A small image classifier, trained from scratch.
Model: 7.98M parameters, 32-pixel images, norm rmsnorm, activation quick_gelu, patch size [2, 2], widths [96, 192, 384].
Training: soap at rate 0.002, 10900 steps.
Data: trained on Sentinel-2 satellite tiles (TerraMesh), 72500 training examples, 57.7 epochs.
Rows from block 7, named by matrix and row number. Rows with one number belong to one neuron. Each number is 500 + 40 x the weight over the matrix's rms, rounded and kept within 0 to 999. All counts start at 0. Numbers have three digits each.
# fc1: MLP up (model.blocks.7.mlp.fc1.weight, 1536x384), inputs 308-383
# fc2: MLP down (model.blocks.7.mlp.fc2.weight, 384x1536, transposed), outputs 308-383
fc1.342:511465520482501493527492507433527492465496574443514492488559534558475442528515422400511552390587525447545492549497510482498504523462527485478546550509534500487466565504575527570446505458549545447478510507514523443528521490437491
fc2.342:523473530544490579547483475549544463475456592495460517509529429517494542514511481497483498594566525470484500496446549545501538477509475469524541517575519506521465618437442512500449571551498508431488497409504533544558539487542492
fc1.343:420515524542445491473519488515592558541489511437546551421478446493549469493507512518553478474520515530555429498518542471439551530513514587493466491563509529541457485571489454507533534480551507524509492486479547520550467460461469
fc2.343:492469560570471502495489453600534487488477506505490459451614557505461478510519465467467433536468506513542527475570485561504525432439541543488468505496535550595560460446441501481479542510405520485545508485507552536532493530514475
fc1.344:502496595447535477489487536533466535516482464550507487567465483524453467465442451520498483531500495465446492513472535513428510563420427546395527460529573504509475501483468465547451532524523583511495531576426460557524520498472463
fc2.344:483555423488501538465456496384401546478508535596551471484514595487541416540558529562476477518483532509533460470515518450533552540576501509527514479507527468486477489483492479508415480446485504563448489483498478454471583579470504
fc1.345:410480503569472451465492485507510480536473509435487546396422434505457545514474532521480490468539458535510454455536486514477521457431570514465566479490470467502523502620531532492536504458526564515546486461520492506529471523537398
fc2.345:571484482499559461481491541489521518513515436540458494535598480470434481507511550550479441493480460496477499477512528510487604575516489399514505496481449480477556507492517513499535546550492514499542462507468534518497522536566500
fc1.346:533571470522420525577485408549530460462517524478548494522555498524457511522494484513436492519536539536450467495529510440551461487485494555513441474467486497537418517519500498557472503518497491538474437441448468516530465476492494
fc2.346:524535515523507481476561482527503421501518460516563447520466535512508496491476518504461521422445539496483571501433565607453504522517452520469536463565575492532450454482504467496501466552513485511461469510446584492504550561441500
fc1.347:473485397507472566496526427578530545496525531520512515488479464553520506498390467444534536513468496540478494514491561445535505546495528503542394518470504517519495539498495501491521538502432504559482518490569512501478552491546550
fc2.347:542464513496531457466519486391551493533494505489503435500550430493491554542525493518504466500503513505562505501539461478444530597555540479511487534495531591583534504491516472510528462458518414499500544494487551495533552494544403
fc1.348:484501489500475496554448504541527463495551498496513529473458496439465473542459534508449507522514497509451494465579534507489504550559489498479567425595542562507505472526493486520533579497549485469459434425478490485541565547482488
fc2.348:484519562512478487489462439453525675582472447440482455563418561460485441536487561488422538478495482455482588515472497524475527442521483515484494487513487574511557454512507520549449435529474491542535477530484500515506512450561578
fc1.349:488458539521583490531503494484506489439493512514497467494550546538431482440498499528523518477499475543581507518410520490509493474509468516496512436456407474527480477471541467493550444502497474463507477497476467574491462441489515
fc2.349:526521509452533543429480507459497491536501556425452463481511456564497449511554469567518539504531480577434482492499520439462476491530471546520491565552517469517458482514451483494552461478514491534527559562486596528501516511493515
fc1.350:573509499445462526544473546509501403507482444418524489491490425476498490468487476427516566580510416479475527452426491477496520445493540523435556503458460545486491462548480490559529508539510577527541524483436500500497541535532450
fc2.350:495443529486511522485519503456454522549471491478445497513481489487480518488472516492472453493468573591405539508548496509535524388527502510484462604426530447478439470479489433501477526475538448557436520566464549517470366462506537
fc1.351:443486496528522508483524522579543489442511446595533507435459428479446566536535516440519506511462481550547489488579515578517542489502469511503469395508482494434503478435473488394502519482441514461478471523529512568461525534526474
fc2.351:509501460572506536545478423553525540497447520482537495481526578492468571542529525449501468534513506539469543471559531456557471475539464418494545476516465574472540475577501518487481409483506440502532481514493476539533535596595461
fc1.352:416485547477508500559449538476494513437582491568464517388488490496469484509513516545536528519490464485490471493492483503517520428491487555438468469504461512476531441469453527505437527491460516493490490537498494483477522541559578
fc2.352:486455532523591479499489510489433522497484487523496504544442515531531437517468503559436462506489545440440463448483530547502519479475464446483456488634479526549483582494553601492510477505477531573533502479483502482514518541532549
fc1.353:489505521438466519555464440477452494472477576474553521424485546482483446523528483477490532487567573494482471479505533498536505550468535488435453495514511502561510456535471500520516482441462546458500458582533465533502454444509525
fc2.353:537500486508468550494533509517447498524448528521476466479508486525531448503548421502464559518537536459555515479578539529497523457476460448505527579521565525441485519545460574494484511459501501508439597471382537509438456632533555
fc1.354:530492532449478498512517477431596495497472519491432500541542485385505517473496523480483518510475428417506522523559363492460493469520483478430547498515563486477509529486525467579455489537502491516505469449472512464462470474420535
fc2.354:492476507513504545560531437495509502526475511524531542522431549443566458523525443487498499517512599540441482495524475476507487498492492461447485418507501474448525459453481444458438492520453571526468496485560528454518579491522530
fc1.355:490504510455479520535474572453459475506514552646491478479527506468444530455574517498444497485501486432461528489495462498471537494524513523499524474520486541482450460465532536503473507504485532550453475521462494500473526544504474
fc2.355:506511482518505523469519495584469438539489597498495548532583459537482528473523511451466513506537429533491471449505479538478517469499469405488474535520522498482467516487480463458485584532475500601550487525509507473484516496484497
fc1.356:454463508513518477559459549491551491502456557465465493520475413491480525525502519566540502465528540473495484514530529467429463492508606533513519408473485474450489484524510511545526532528524561461495524450530496565459500545500474
fc2.356:472460484557412486471499504523577546474511566512499568482466480559448499510503625509445488515420520521483497540500548435458541523524568528507441485523523483482570502479484462486572493530496426469457525491541527472462478565561485
fc1.357:508508529484510449550538491557519540464562437485532461544469521462490471516502415499557514408551526453440476457512456508445519524411610536522491478466442496488514484600483517516464463531444467578559446451513493475512483498468477
fc2.357:507419452475584476514487545552452615546570465516528517544363500512487491500582481442471582496494541469476487523455533466495429529469532477455516480465477431480481522436485499350494522447542530449464493494515571543451566479491527
fc1.358:532491501508511502490476480477430458536482518524520481519469509519541512537471463492589505484475461480501531508486494516515449526362485508466468536524475472462466487471447524459478467516479521437532517549494500575494479484468525
fc2.358:560466468463475578542464515492383528455488419502441482578558514494523530481550528525506465503507521473555530520563534516458474515524471479506485501516469490519489480506509564573506491556505517456489497534462507534511492539537494
fc1.359:532483503468478485469501511542490489500514475458531481494535502456494543530499471597498525496552591512402470478539514534488568530569493530530475507535510485459497536546501533478513497576489547470526536539409484499499457444493485
fc2.359:487524497479482458554463557521468570508515532541544502431542542507515508492368437494460587560440570500481551468507556491445517505532480437483409493493509536525502499478455493453542499544500506529573454437521531523521490493488475