config = dict(
    dataset='Sentinel-2 satellite tiles (TerraMesh)',
    mlp_ratio=4,
    label_smoothing=0.1,
    one_sided=False,
    grad_clip=3.0,
    batch_size=384,
    final_lr_fraction=0,
)
Rows from block 4 of a small image classifier, named by matrix and row number. Rows with one number belong to one neuron. Each number is 50 + 12 x the weight over its row's rms, rounded and kept within 0 to 99. All counts start at 0. After the name is the row's rms in percent of the matrix's.
After each neuron's rows are labels from the 100 images, of 14848, where the neuron reaches its highest value: "lies over" is the class under the peak. Only what is clearly more common there than usual is listed. The data: Sentinel-2 satellite tiles (TerraMesh).
# fc1: MLP up (model.blocks.4.mlp.fc1.weight, 768x192), inputs 48-95
# fc2: MLP down (model.blocks.4.mlp.fc2.weight, 192x768, transposed), outputs 48-95

fc1.260 108:72 66 44 41 41 08 44 45 49 58 27 49 38 63 50 45 54 38 50 25 59 82 48 53 50 44 53 68 42 48 41 48 63 79 51 46 43 54 63 75 60 69 49 39 66 36 72 25
fc2.260 094:58 41 47 60 55 48 46 57 57 52 39 33 46 45 35 33 61 69 67 46 46 57 49 60 39 54 35 63 45 27 54 37 46 29 33 71 50 37 57 49 46 49 56 49 36 48 50 55
lies over: crops

fc1.415 104:47 33 40 51 40 38 55 61 59 47 32 49 62 70 41 51 65 40 49 72 45 56 55 43 34 66 54 38 47 33 41 68 58 25 56 39 46 63 45 48 47 53 28 58 37 34 62 47
fc2.415 108:43 46 51 33 09 39 33 36 53 42 37 35 52 46 43 57 35 61 54 42 54 58 62 53 51 42 46 34 46 35 63 58 56 59 53 53 63 66 59 55 48 17 41 56 54 40 54 49
lies over: trees

fc1.698 105:49 39 46 43 37 71 46 25 60 43 57 35 31 45 43 56 52 65 42 48 68 42 48 58 34 57 51 44 51 42 30 42 47 62 47 60 55 42 76 56 28 32 51 78 48 48 46 52
fc2.698 110:41 52 59 28 69 61 45 29 56 53 61 63 60 64 46 61 60 18 37 17 40 45 45 35 60 39 50 50 40 47 35 43 32 51 49 57 47 35 66 60 36 51 58 51 44 53 40 43
lies over: rangeland

fc1.725 117:39 35 56 54 57 34 53 58 48 41 50 68 52 52 47 66 33 69 23 47 52 39 60 66 45 60 51 57 32 46 38 39 42 51 53 29 64 36 62 37 44 57 33 53 28 58 51 43
fc2.725 127:59 52 51 49 79 58 42 41 58 74 51 50 76 65 61 45 57 46 44 61 58 53 63 52 47 53 54 52 41 62 38 47 58 46 58 52 51 64 60 82 49 46 44 39 71 26 63 47
lies over: clouds

fc1.452 092:66 59 64 62 55 46 42 48 49 47 53 50 41 56 29 60 65 49 50 42 54 46 71 28 57 65 39 48 37 45 28 51 69 45 35 28 64 42 42 58 40 66 46 42 43 41 46 62
fc2.452 095:35 57 58 60 57 50 54 54 61 59 38 43 65 55 62 54 57 55 60 44 46 29 36 31 45 39 46 55 46 62 62 51 29 36 37 36 28 62 38 77 55 54 45 60 51 32 62 43
lies over: clouds

fc1.736 114:64 69 52 42 63 50 75 44 54 48 30 53 57 50 65 47 40 53 43 73 57 41 41 49 52 41 34 74 44 43 49 58 56 46 72 51 48 23 31 59 68 53 38 05 52 50 47 56
fc2.736 108:47 50 39 27 71 44 59 60 48 42 47 42 30 45 51 24 71 57 38 60 55 50 27 55 61 66 55 38 35 41 41 43 64 50 59 58 60 50 43 63 26 53 20 80 53 45 39 57
lies over: crops

fc1.729 115:46 54 39 49 52 43 40 54 47 74 56 47 43 56 68 57 38 50 61 37 40 50 53 44 54 47 47 14 39 32 56 46 44 55 46 62 44 52 51 58 46 58 55 42 44 47 54 40
fc2.729 094:40 63 46 75 53 52 36 49 70 51 43 44 47 48 46 56 62 49 45 61 59 71 42 41 27 56 65 48 74 38 45 57 55 73 51 29 44 58 47 35 51 50 27 51 56 74 50 48
lies over: crops

fc1.572 094:58 51 27 65 50 66 38 43 38 56 40 46 34 66 48 48 59 55 70 58 43 52 53 41 55 50 58 55 41 22 52 46 48 55 57 42 57 46 57 39 32 53 49 47 51 53 45 70
fc2.572 092:43 72 36 48 57 58 74 56 52 54 52 46 46 61 55 47 45 65 53 49 57 59 39 44 27 35 50 33 44 46 38 65 40 45 30 27 51 66 44 62 53 57 53 39 63 52 32 39
lies over: clouds

fc1.427 122:56 62 47 38 41 52 09 55 64 55 51 51 69 69 54 41 45 56 35 64 36 53 56 41 58 36 60 23 36 50 58 54 45 49 50 52 53 63 73 58 47 53 60 49 50 68 53 58
fc2.427 093:50 56 49 58 41 59 56 43 58 54 48 38 65 41 28 25 46 45 34 26 57 64 36 58 43 48 42 45 40 46 58 24 52 59 59 40 55 58 70 43 52 57 49 47 26 68 42 51
lies over: built area

fc1.296 095:47 41 61 70 41 28 78 65 66 57 56 55 43 51 37 61 39 56 40 68 69 56 41 60 40 74 46 46 34 46 64 19 46 34 54 47 34 46 47 46 57 49 72 55 43 52 54 58
fc2.296 093:59 58 38 49 59 43 56 38 65 36 45 55 45 42 62 40 59 46 55 24 48 62 47 37 39 48 51 70 60 50 47 61 52 35 70 41 45 46 47 40 33 72 21 80 47 50 48 27
lies over: crops

fc1.497 089:28 23 49 43 52 34 79 50 78 59 44 49 56 57 66 21 64 57 62 65 48 41 65 41 73 44 37 47 48 59 51 49 55 53 38 59 40 48 44 54 48 44 60 64 34 57 63 50
fc2.497 095:59 80 48 31 62 54 56 40 37 36 34 46 64 52 31 35 55 39 65 34 43 46 56 37 56 40 65 62 73 50 30 44 40 64 34 58 49 43 51 52 49 43 42 50 60 37 59 51
lies over: crops

fc1.352 087:52 38 51 45 41 44 71 40 62 53 46 60 44 54 60 64 51 63 58 54 82 55 54 62 55 38 39 37 50 58 34 70 43 56 42 16 48 47 35 38 33 42 26 39 43 62 28 15
fc2.352 093:53 56 65 47 40 78 70 37 49 42 56 70 63 40 43 49 45 61 74 62 40 59 75 60 43 54 47 48 46 65 30 40 48 67 50 36 50 60 31 33 51 66 58 40 42 63 59 35
lies over: water

fc1.67 100:48 56 47 83 47 48 59 53 40 62 27 57 43 66 45 49 78 50 48 22 49 55 34 70 62 45 63 44 66 46 39 40 56 63 41 36 30 50 68 52 53 49 46 62 58 15 63 40
fc2.67 099:51 47 49 40 41 58 63 41 25 37 67 53 53 35 49 48 74 59 21 53 59 51 49 51 55 50 52 43 50 59 48 49 59 49 24 56 58 62 58 61 56 48 48 50 35 45 51 72
lies over: clouds

fc1.150 091:56 44 60 43 59 40 43 61 49 39 35 48 67 46 45 43 47 50 43 50 62 48 39 76 37 49 53 55 50 49 53 40 58 61 36 31 53 57 33 50 19 60 42 54 46 59 78 42
fc2.150 099:66 49 52 61 67 44 59 46 49 50 65 50 35 42 61 51 46 54 64 61 42 46 55 29 35 34 40 32 73 34 35 39 35 33 69 49 35 56 51 41 62 39 42 65 49 54 55 55
lies over: water

fc1.625 102:44 27 63 41 36 37 60 68 50 46 41 63 52 45 53 38 49 34 53 30 46 32 73 39 36 34 49 49 44 43 70 60 12 47 52 39 59 49 32 48 66 44 47 61 71 35 61 62
fc2.625 091:52 71 50 50 43 61 42 59 65 48 18 37 67 44 41 43 39 39 48 60 51 54 72 44 35 73 56 53 40 47 30 62 67 45 43 43 32 53 55 72 66 37 56 48 45 54 37 42
lies over: snow or ice

fc1.256 079:56 54 45 54 44 36 64 67 75 54 40 54 36 63 55 67 56 46 65 32 61 39 29 62 80 57 42 57 60 57 61 45 63 57 63 75 52 45 43 15 40 55 57 65 60 70 45 47
fc2.256 085:76 47 54 58 49 37 34 59 59 42 47 59 55 53 58 61 43 47 56 37 64 48 73 66 53 36 68 43 71 52 21 60 38 43 46 38 36 36 56 69 55 60 47 57 39 47 55 64
lies over: crops

fc1.130 107:35 52 40 56 53 54 50 58 59 53 42 45 50 71 44 58 53 69 48 50 67 70 36 39 30 39 54 55 31 39 52 53 62 52 62 38 42 18 34 61 49 53 60 57 56 85 37 62
fc2.130 099:35 26 41 58 17 45 52 41 71 24 52 41 38 48 51 70 69 47 32 59 44 63 47 40 44 35 52 73 71 21 58 40 54 52 65 50 51 42 67 41 48 49 48 50 60 33 46 51
lies over: crops

fc1.441 105:43 52 51 42 43 35 58 47 75 29 57 38 66 72 62 59 63 57 28 60 52 52 46 44 49 25 27 36 41 60 45 56 36 56 49 33 54 60 22 40 65 24 74 65 56 52 33 52
fc2.441 106:59 30 39 38 60 56 44 33 30 37 70 64 68 51 51 74 40 51 49 44 39 41 32 57 35 57 40 45 63 45 62 66 60 77 40 27 64 50 45 32 46 42 56 34 31 57 53 24
lies over: water

fc1.139 099:29 58 52 43 57 54 47 58 63 41 50 64 41 25 47 64 52 58 57 46 50 29 53 42 49 61 54 58 51 37 36 63 40 60 57 17 56 63 39 49 83 43 54 49 39 52 51 48
fc2.139 101:72 15 47 56 50 65 38 27 49 60 59 58 66 55 37 52 34 65 48 53 31 71 53 50 31 47 63 39 49 34 41 44 40 56 60 34 58 41 43 44 49 34 53 77 49 56 57 40
lies over: water

fc1.271 115:76 34 68 45 40 43 23 51 64 57 45 66 58 47 52 57 43 38 47 39 42 38 51 68 62 30 50 44 44 55 49 44 55 70 43 44 52 44 76 42 53 45 52 48 33 51 68 47
fc2.271 112:32 43 61 56 57 38 45 52 30 75 46 32 74 29 45 71 37 44 63 47 70 64 66 52 44 52 37 43 50 43 44 65 49 41 41 57 21 72 89 46 57 61 70 32 28 49 53 45
lies over: clouds

fc1.22 117:36 36 16 58 53 80 49 30 39 58 54 50 39 42 29 52 50 60 46 48 47 66 42 65 30 61 51 56 47 62 67 38 57 31 63 62 46 27 39 53 49 56 38 61 41 32 43 47
fc2.22 105:73 42 39 53 44 79 25 57 51 51 58 39 50 47 53 43 56 35 50 49 50 43 54 64 40 40 58 64 37 45 48 70 58 50 57 49 44 85 60 56 78 58 42 51 71 57 43 69
lies over: built area

fc1.30 092:27 53 54 48 37 47 59 68 42 46 42 43 56 34 64 75 35 47 34 35 46 53 47 65 47 60 37 60 41 54 73 59 79 52 53 57 47 22 49 59 44 67 37 78 68 47 41 37
fc2.30 091:56 59 49 51 52 54 31 58 36 67 46 56 74 43 41 53 54 37 65 59 61 72 80 53 47 58 43 43 91 53 49 38 56 48 39 46 34 52 33 47 67 78 55 51 38 57 51 64
lies over: clouds

fc1.557 110:59 47 48 60 53 43 43 37 65 47 46 75 42 47 37 49 09 61 42 58 32 33 49 56 47 46 38 40 58 50 52 49 41 65 52 51 46 58 53 45 45 43 33 53 46 37 54 44
fc2.557 111:49 61 52 59 57 58 31 31 58 59 46 57 68 47 44 68 26 52 88 36 50 43 56 54 43 44 64 51 65 46 36 72 43 37 55 58 47 39 55 56 53 77 51 62 64 47 45 42
lies over: water

fc1.294 120:52 65 66 57 24 72 44 41 66 46 48 38 36 46 37 39 31 51 38 77 47 46 51 68 56 57 55 45 40 48 49 57 46 33 56 55 55 61 43 39 44 68 41 60 69 42 75 40
fc2.294 115:55 30 46 38 37 46 54 51 52 44 58 52 24 41 46 63 42 51 54 67 35 47 35 29 54 50 48 36 53 57 66 47 49 66 44 57 37 37 38 57 46 42 35 54 57 63 48 44
lies over: trees

fc1.457 116:54 33 38 61 59 38 49 62 39 56 48 50 50 57 52 43 48 64 63 52 43 54 42 41 35 47 86 43 22 45 59 55 68 52 54 49 46 52 46 50 62 54 64 69 51 22 44 49
fc2.457 111:32 63 44 11 47 45 62 55 53 56 38 57 34 47 56 64 66 16 51 60 59 45 69 47 44 29 59 35 59 51 42 63 72 40 50 57 64 51 49 28 34 39 22 45 49 55 41 45
lies over: trees

fc1.266 091:61 31 39 56 37 36 56 41 48 52 49 43 41 56 74 49 33 46 36 58 58 40 50 64 48 45 40 47 38 39 46 63 53 56 56 57 58 45 48 24 48 38 60 50 57 51 65 59
fc2.266 096:48 50 62 52 81 59 50 49 29 32 62 54 42 62 57 50 31 46 56 36 47 43 50 34 65 66 63 51 52 31 59 54 58 60 44 35 45 42 52 44 40 49 48 55 62 44 53 45
lies over: water

fc1.421 103:51 50 20 49 50 57 28 25 36 55 57 68 55 64 36 53 52 64 49 41 41 50 46 56 48 50 65 61 53 40 44 73 45 52 47 48 56 49 37 63 27 37 45 45 26 64 56 57
fc2.421 116:65 48 72 66 53 50 64 53 36 62 55 31 31 59 29 45 65 36 56 45 54 46 66 36 51 56 47 28 41 30 70 60 73 61 59 61 35 47 72 60 39 27 77 50 51 44 34 65
lies over: water

fc1.5 105:36 19 44 57 31 39 45 41 64 46 52 51 28 50 60 38 65 42 61 34 46 42 54 47 48 45 31 49 41 54 52 52 47 39 38 50 69 54 65 49 36 21 59 52 42 53 43 36
fc2.5 114:44 54 54 35 59 48 59 51 50 37 54 46 47 57 56 72 61 53 28 62 62 52 48 59 41 35 34 51 26 45 36 39 50 58 55 51 63 64 53 47 61 44 53 31 37 43 56 55
lies over: trees

fc1.665 110:46 72 42 54 55 51 41 33 38 40 45 62 49 68 46 53 56 70 50 46 37 53 54 65 42 32 50 56 55 45 53 50 50 56 49 46 62 66 55 72 48 47 22 31 43 29 58 38
fc2.665 111:47 78 49 57 40 38 66 58 41 40 44 44 65 73 48 45 71 49 66 42 60 54 70 27 45 60 62 41 51 45 49 68 56 57 34 41 48 69 34 72 66 48 42 49 36 54 52 53
lies over: built area

fc1.501 100:61 56 53 65 57 78 33 45 41 61 61 64 49 55 48 38 36 50 42 73 64 53 36 34 59 68 46 50 42 28 60 47 49 36 22 34 68 33 69 44 66 32 46 66 55 65 44 57
fc2.501 093:23 54 40 62 57 44 44 65 58 47 56 78 68 58 41 46 42 48 41 60 50 44 46 57 48 51 43 29 50 42 42 44 47 55 24 59 47 50 33 62 40 53 33 61 59 44 43 53
lies over: trees

fc1.568 090:64 79 52 44 39 56 41 28 31 45 62 62 74 73 46 48 42 53 51 61 52 49 59 56 60 52 59 49 52 46 31 21 37 31 46 62 57 48 49 48 54 50 33 75 69 49 42 84
fc2.568 091:38 58 53 49 42 51 12 63 65 36 59 44 46 44 44 56 52 40 50 68 57 54 32 64 50 41 29 24 45 48 28 62 58 41 44 67 39 53 67 47 52 53 57 48 34 55 66 47
lies over: snow or ice

fc1.623 108:50 42 51 45 41 45 45 53 50 58 35 28 62 45 51 64 17 40 48 35 47 42 61 55 45 46 55 46 56 52 25 62 65 59 45 42 28 65 49 66 56 70 50 35 65 44 46 58
fc2.623 107:62 61 58 56 51 56 55 32 53 77 62 58 50 64 49 59 54 58 42 53 39 44 54 71 67 33 57 45 35 64 45 59 30 45 64 63 58 35 38 50 49 65 38 46 65 37 54 65
lies over: trees; water

fc1.135 098:61 71 53 72 67 52 41 27 48 26 46 18 39 46 57 45 51 33 30 50 54 61 56 60 42 31 75 54 54 73 29 53 66 65 11 44 44 57 58 56 53 35 66 55 47 41 47 60
fc2.135 101:55 29 43 64 59 49 66 72 70 55 55 38 38 55 40 56 41 41 59 52 39 24 48 50 35 59 42 50 60 42 59 57 53 43 59 61 35 53 53 46 67 56 45 63 45 31 39 58
lies over: water

fc1.453 086:65 44 62 51 48 56 26 42 66 43 33 55 67 66 70 38 42 57 46 40 48 47 49 47 33 55 55 60 64 63 57 44 73 47 63 63 52 38 36 46 28 42 58 60 67 61 29 62
fc2.453 086:47 78 60 45 24 41 63 55 48 46 54 73 42 61 73 57 61 53 43 43 68 48 46 69 66 50 19 40 49 41 68 59 62 67 65 36 44 52 57 47 60 65 59 43 34 34 78 43
lies over: water

fc1.468 107:56 35 60 54 45 49 54 48 37 66 54 32 62 51 73 46 48 60 40 35 55 55 62 41 59 38 40 43 58 66 45 50 65 45 53 35 52 76 26 39 34 42 48 42 54 49 56 45
fc2.468 115:46 59 49 30 55 60 64 50 30 40 53 40 47 35 45 44 47 56 41 56 49 44 59 44 56 66 44 60 51 31 63 41 49 67 59 40 37 40 38 75 26 69 41 58 33 53 75 64
lies over: water

fc1.96 085:57 55 46 49 49 48 50 30 49 57 83 65 52 46 42 38 42 60 45 55 43 36 38 60 81 32 48 66 66 43 75 56 56 62 66 45 32 48 65 37 58 55 57 58 58 49 61 54
fc2.96 090:30 42 47 44 57 51 52 57 44 65 49 34 44 40 53 59 33 62 21 66 53 58 65 87 48 49 65 52 54 35 82 27 63 54 37 66 67 67 40 35 58 53 56 36 42 31 50 51
lies over: trees

fc1.745 085:46 33 37 38 50 61 42 42 39 62 61 46 39 33 61 57 61 49 49 26 65 31 39 50 66 64 32 59 31 50 20 56 59 49 49 42 35 33 32 63 39 55 27 52 64 52 49 40
fc2.745 083:42 50 76 35 41 39 56 30 64 45 44 80 60 48 41 43 54 43 46 37 40 46 45 36 45 54 26 31 43 57 36 42 42 39 42 52 44 64 49 50 39 63 46 35 44 60 68 36
lies over: trees

fc1.298 095:46 63 48 51 45 49 24 52 59 61 44 58 42 57 27 66 52 36 47 52 46 67 49 54 46 60 34 45 55 28 69 49 53 59 57 49 52 46 28 34 51 50 49 69 29 39 40 53
fc2.298 099:59 32 49 37 68 63 43 40 49 63 41 61 50 68 60 60 50 36 57 83 35 39 33 52 43 45 31 87 48 41 57 47 57 76 41 57 49 74 48 53 33 43 64 56 60 37 43 63
lies over: water

fc1.654 097:63 42 37 42 61 50 29 44 55 70 44 63 53 45 62 52 57 70 27 30 52 47 73 31 50 59 46 55 47 48 68 37 47 64 34 40 74 48 68 65 35 60 47 40 52 44 30 45
fc2.654 100:53 63 50 46 47 59 26 19 40 35 52 41 47 25 42 57 61 43 60 44 36 32 57 36 43 44 63 42 43 62 48 48 57 63 65 36 68 52 52 48 37 41 65 62 57 32 50 46
lies over: clouds

fc1.34 101:68 47 49 31 54 47 45 48 54 50 73 50 49 29 33 54 32 56 33 40 73 50 33 65 37 55 43 54 66 27 31 48 53 49 36 31 60 50 28 69 44 60 43 55 68 61 73 30
fc2.34 108:64 35 63 44 48 62 39 37 58 53 45 71 39 55 36 57 41 46 48 55 31 40 58 38 48 71 61 48 48 48 34 51 49 55 61 37 58 46 31 40 39 52 48 47 49 61 58 70
lies over: trees; water

fc1.446 105:40 63 48 60 57 29 57 57 45 64 34 47 61 27 77 37 46 44 44 65 56 49 61 59 51 44 47 55 61 57 72 37 29 66 37 44 51 51 40 60 54 53 42 45 39 61 35 61
fc2.446 102:51 44 38 42 46 62 68 33 39 31 53 53 23 39 54 37 49 42 63 79 42 67 64 63 47 27 46 37 46 57 54 67 43 74 57 62 53 43 42 56 49 36 33 33 48 57 48 32
lies over: crops

fc1.106 094:50 57 49 34 71 45 58 61 61 36 50 44 74 64 53 59 49 45 37 68 40 45 54 56 54 47 63 42 74 70 51 44 66 46 57 44 52 40 62 15 24 33 51 53 55 30 43 58
fc2.106 097:69 48 36 75 48 58 53 36 72 56 70 60 42 41 34 40 42 48 33 55 51 35 53 38 63 40 54 57 37 60 51 45 67 71 54 52 50 39 42 37 59 64 44 49 37 60 53 51
lies over: clouds

fc1.730 107:50 39 42 31 61 66 55 59 56 43 47 72 57 46 58 46 44 58 69 62 45 64 69 47 47 37 58 27 16 43 52 41 42 34 45 52 55 36 63 43 55 40 73 57 81 49 55 56
fc2.730 113:49 29 50 43 62 32 41 62 53 52 51 47 43 37 46 57 55 32 73 37 66 35 49 38 57 54 50 45 60 48 47 63 45 37 46 56 42 50 63 53 43 37 38 60 54 54 62 55
lies over: snow or ice

fc1.355 099:59 48 56 48 55 56 49 44 60 35 56 53 34 54 34 52 46 57 32 48 69 51 38 43 37 25 47 56 63 73 27 32 58 46 54 60 65 26 47 60 53 34 81 35 62 74 45 53
fc2.355 112:46 39 55 39 80 45 28 59 41 45 53 62 35 42 19 55 69 45 50 54 33 61 40 42 57 34 62 73 42 47 36 60 52 64 49 38 57 63 56 36 55 58 44 57 37 50 64 59
lies over: crops

fc1.166 085:43 48 52 62 43 41 54 48 34 71 58 42 49 61 54 36 64 71 70 51 60 55 58 73 43 54 63 52 54 61 26 12 62 55 63 41 36 23 57 44 67 42 52 50 50 51 55 58
fc2.166 092:63 77 39 47 35 58 49 20 44 12 60 57 41 48 62 54 41 15 64 63 44 45 75 57 29 53 45 40 30 53 44 33 48 44 63 39 46 32 48 74 39 70 53 54 51 59 48 66
lies over: water

fc1.524 099:51 47 50 55 74 74 64 71 55 56 37 54 52 24 61 48 65 59 37 38 35 61 47 27 52 46 45 66 37 55 61 52 42 38 65 39 72 69 52 65 40 73 52 54 63 40 41 49
fc2.524 104:65 46 44 75 50 41 58 49 51 64 31 36 48 48 37 49 58 42 59 63 58 63 57 75 51 46 34 54 54 55 42 61 53 63 45 49 61 47 49 36 45 73 52 40 32 51 59 63
lies over: water

fc1.504 093:45 71 56 60 51 62 51 49 44 48 43 49 51 58 47 40 55 50 39 59 64 54 38 65 51 48 78 71 55 33 47 34 31 41 57 58 48 57 73 47 37 54 52 48 45 51 16 74
fc2.504 103:46 39 56 26 32 43 39 51 25 53 58 56 49 53 70 50 69 51 49 42 38 47 69 59 52 24 46 58 44 30 47 78 36 40 72 54 45 66 40 40 58 52 43 44 58 52 59 40
lies over: clouds

fc1.167 097:46 38 49 41 44 82 35 52 41 45 67 41 62 61 43 58 54 69 53 57 60 70 52 50 62 51 55 28 60 40 47 50 48 36 46 47 41 54 64 61 55 62 55 67 33 51 50 68
fc2.167 098:66 60 35 56 57 42 55 42 46 57 43 42 64 62 59 32 66 38 50 47 44 66 49 49 51 69 64 63 46 48 35 36 30 49 50 45 36 49 65 40 50 41 43 29 43 40 51 56
lies over: crops

fc1.232 096:59 30 67 52 46 50 45 47 46 49 35 54 28 69 57 52 71 53 62 71 32 48 51 75 59 48 37 40 49 51 41 60 49 71 38 66 70 48 43 08 38 63 51 36 25 50 36 35
fc2.232 101:63 36 65 68 47 41 59 61 67 57 28 41 38 47 46 70 47 57 56 57 44 51 27 45 64 59 66 37 60 43 37 50 26 54 45 42 51 23 54 53 42 51 73 71 49 47 57 62
lies over: crops

fc1.668 114:66 46 61 44 45 47 45 41 57 33 51 46 60 48 62 43 19 43 63 32 59 69 50 66 67 32 57 36 46 35 47 48 47 49 28 37 46 49 71 71 46 59 57 50 53 49 54 39
fc2.668 112:50 55 55 58 50 83 57 57 64 34 65 40 63 33 40 56 53 52 53 62 40 41 56 83 44 50 50 47 31 34 11 54 43 55 38 52 63 53 56 72 70 61 52 72 76 52 58 38
lies over: crops

fc1.213 092:41 47 52 57 38 51 26 64 69 64 54 57 61 76 61 53 53 45 58 53 45 41 34 53 44 41 55 50 25 41 49 52 37 44 55 84 35 55 50 40 70 71 41 32 42 51 59 51
fc2.213 095:50 49 61 59 22 39 39 58 27 60 65 47 33 58 52 47 65 44 50 53 46 43 41 45 56 39 66 60 50 37 64 43 46 33 41 49 56 54 39 87 32 52 34 51 52 56 48 72
lies over: trees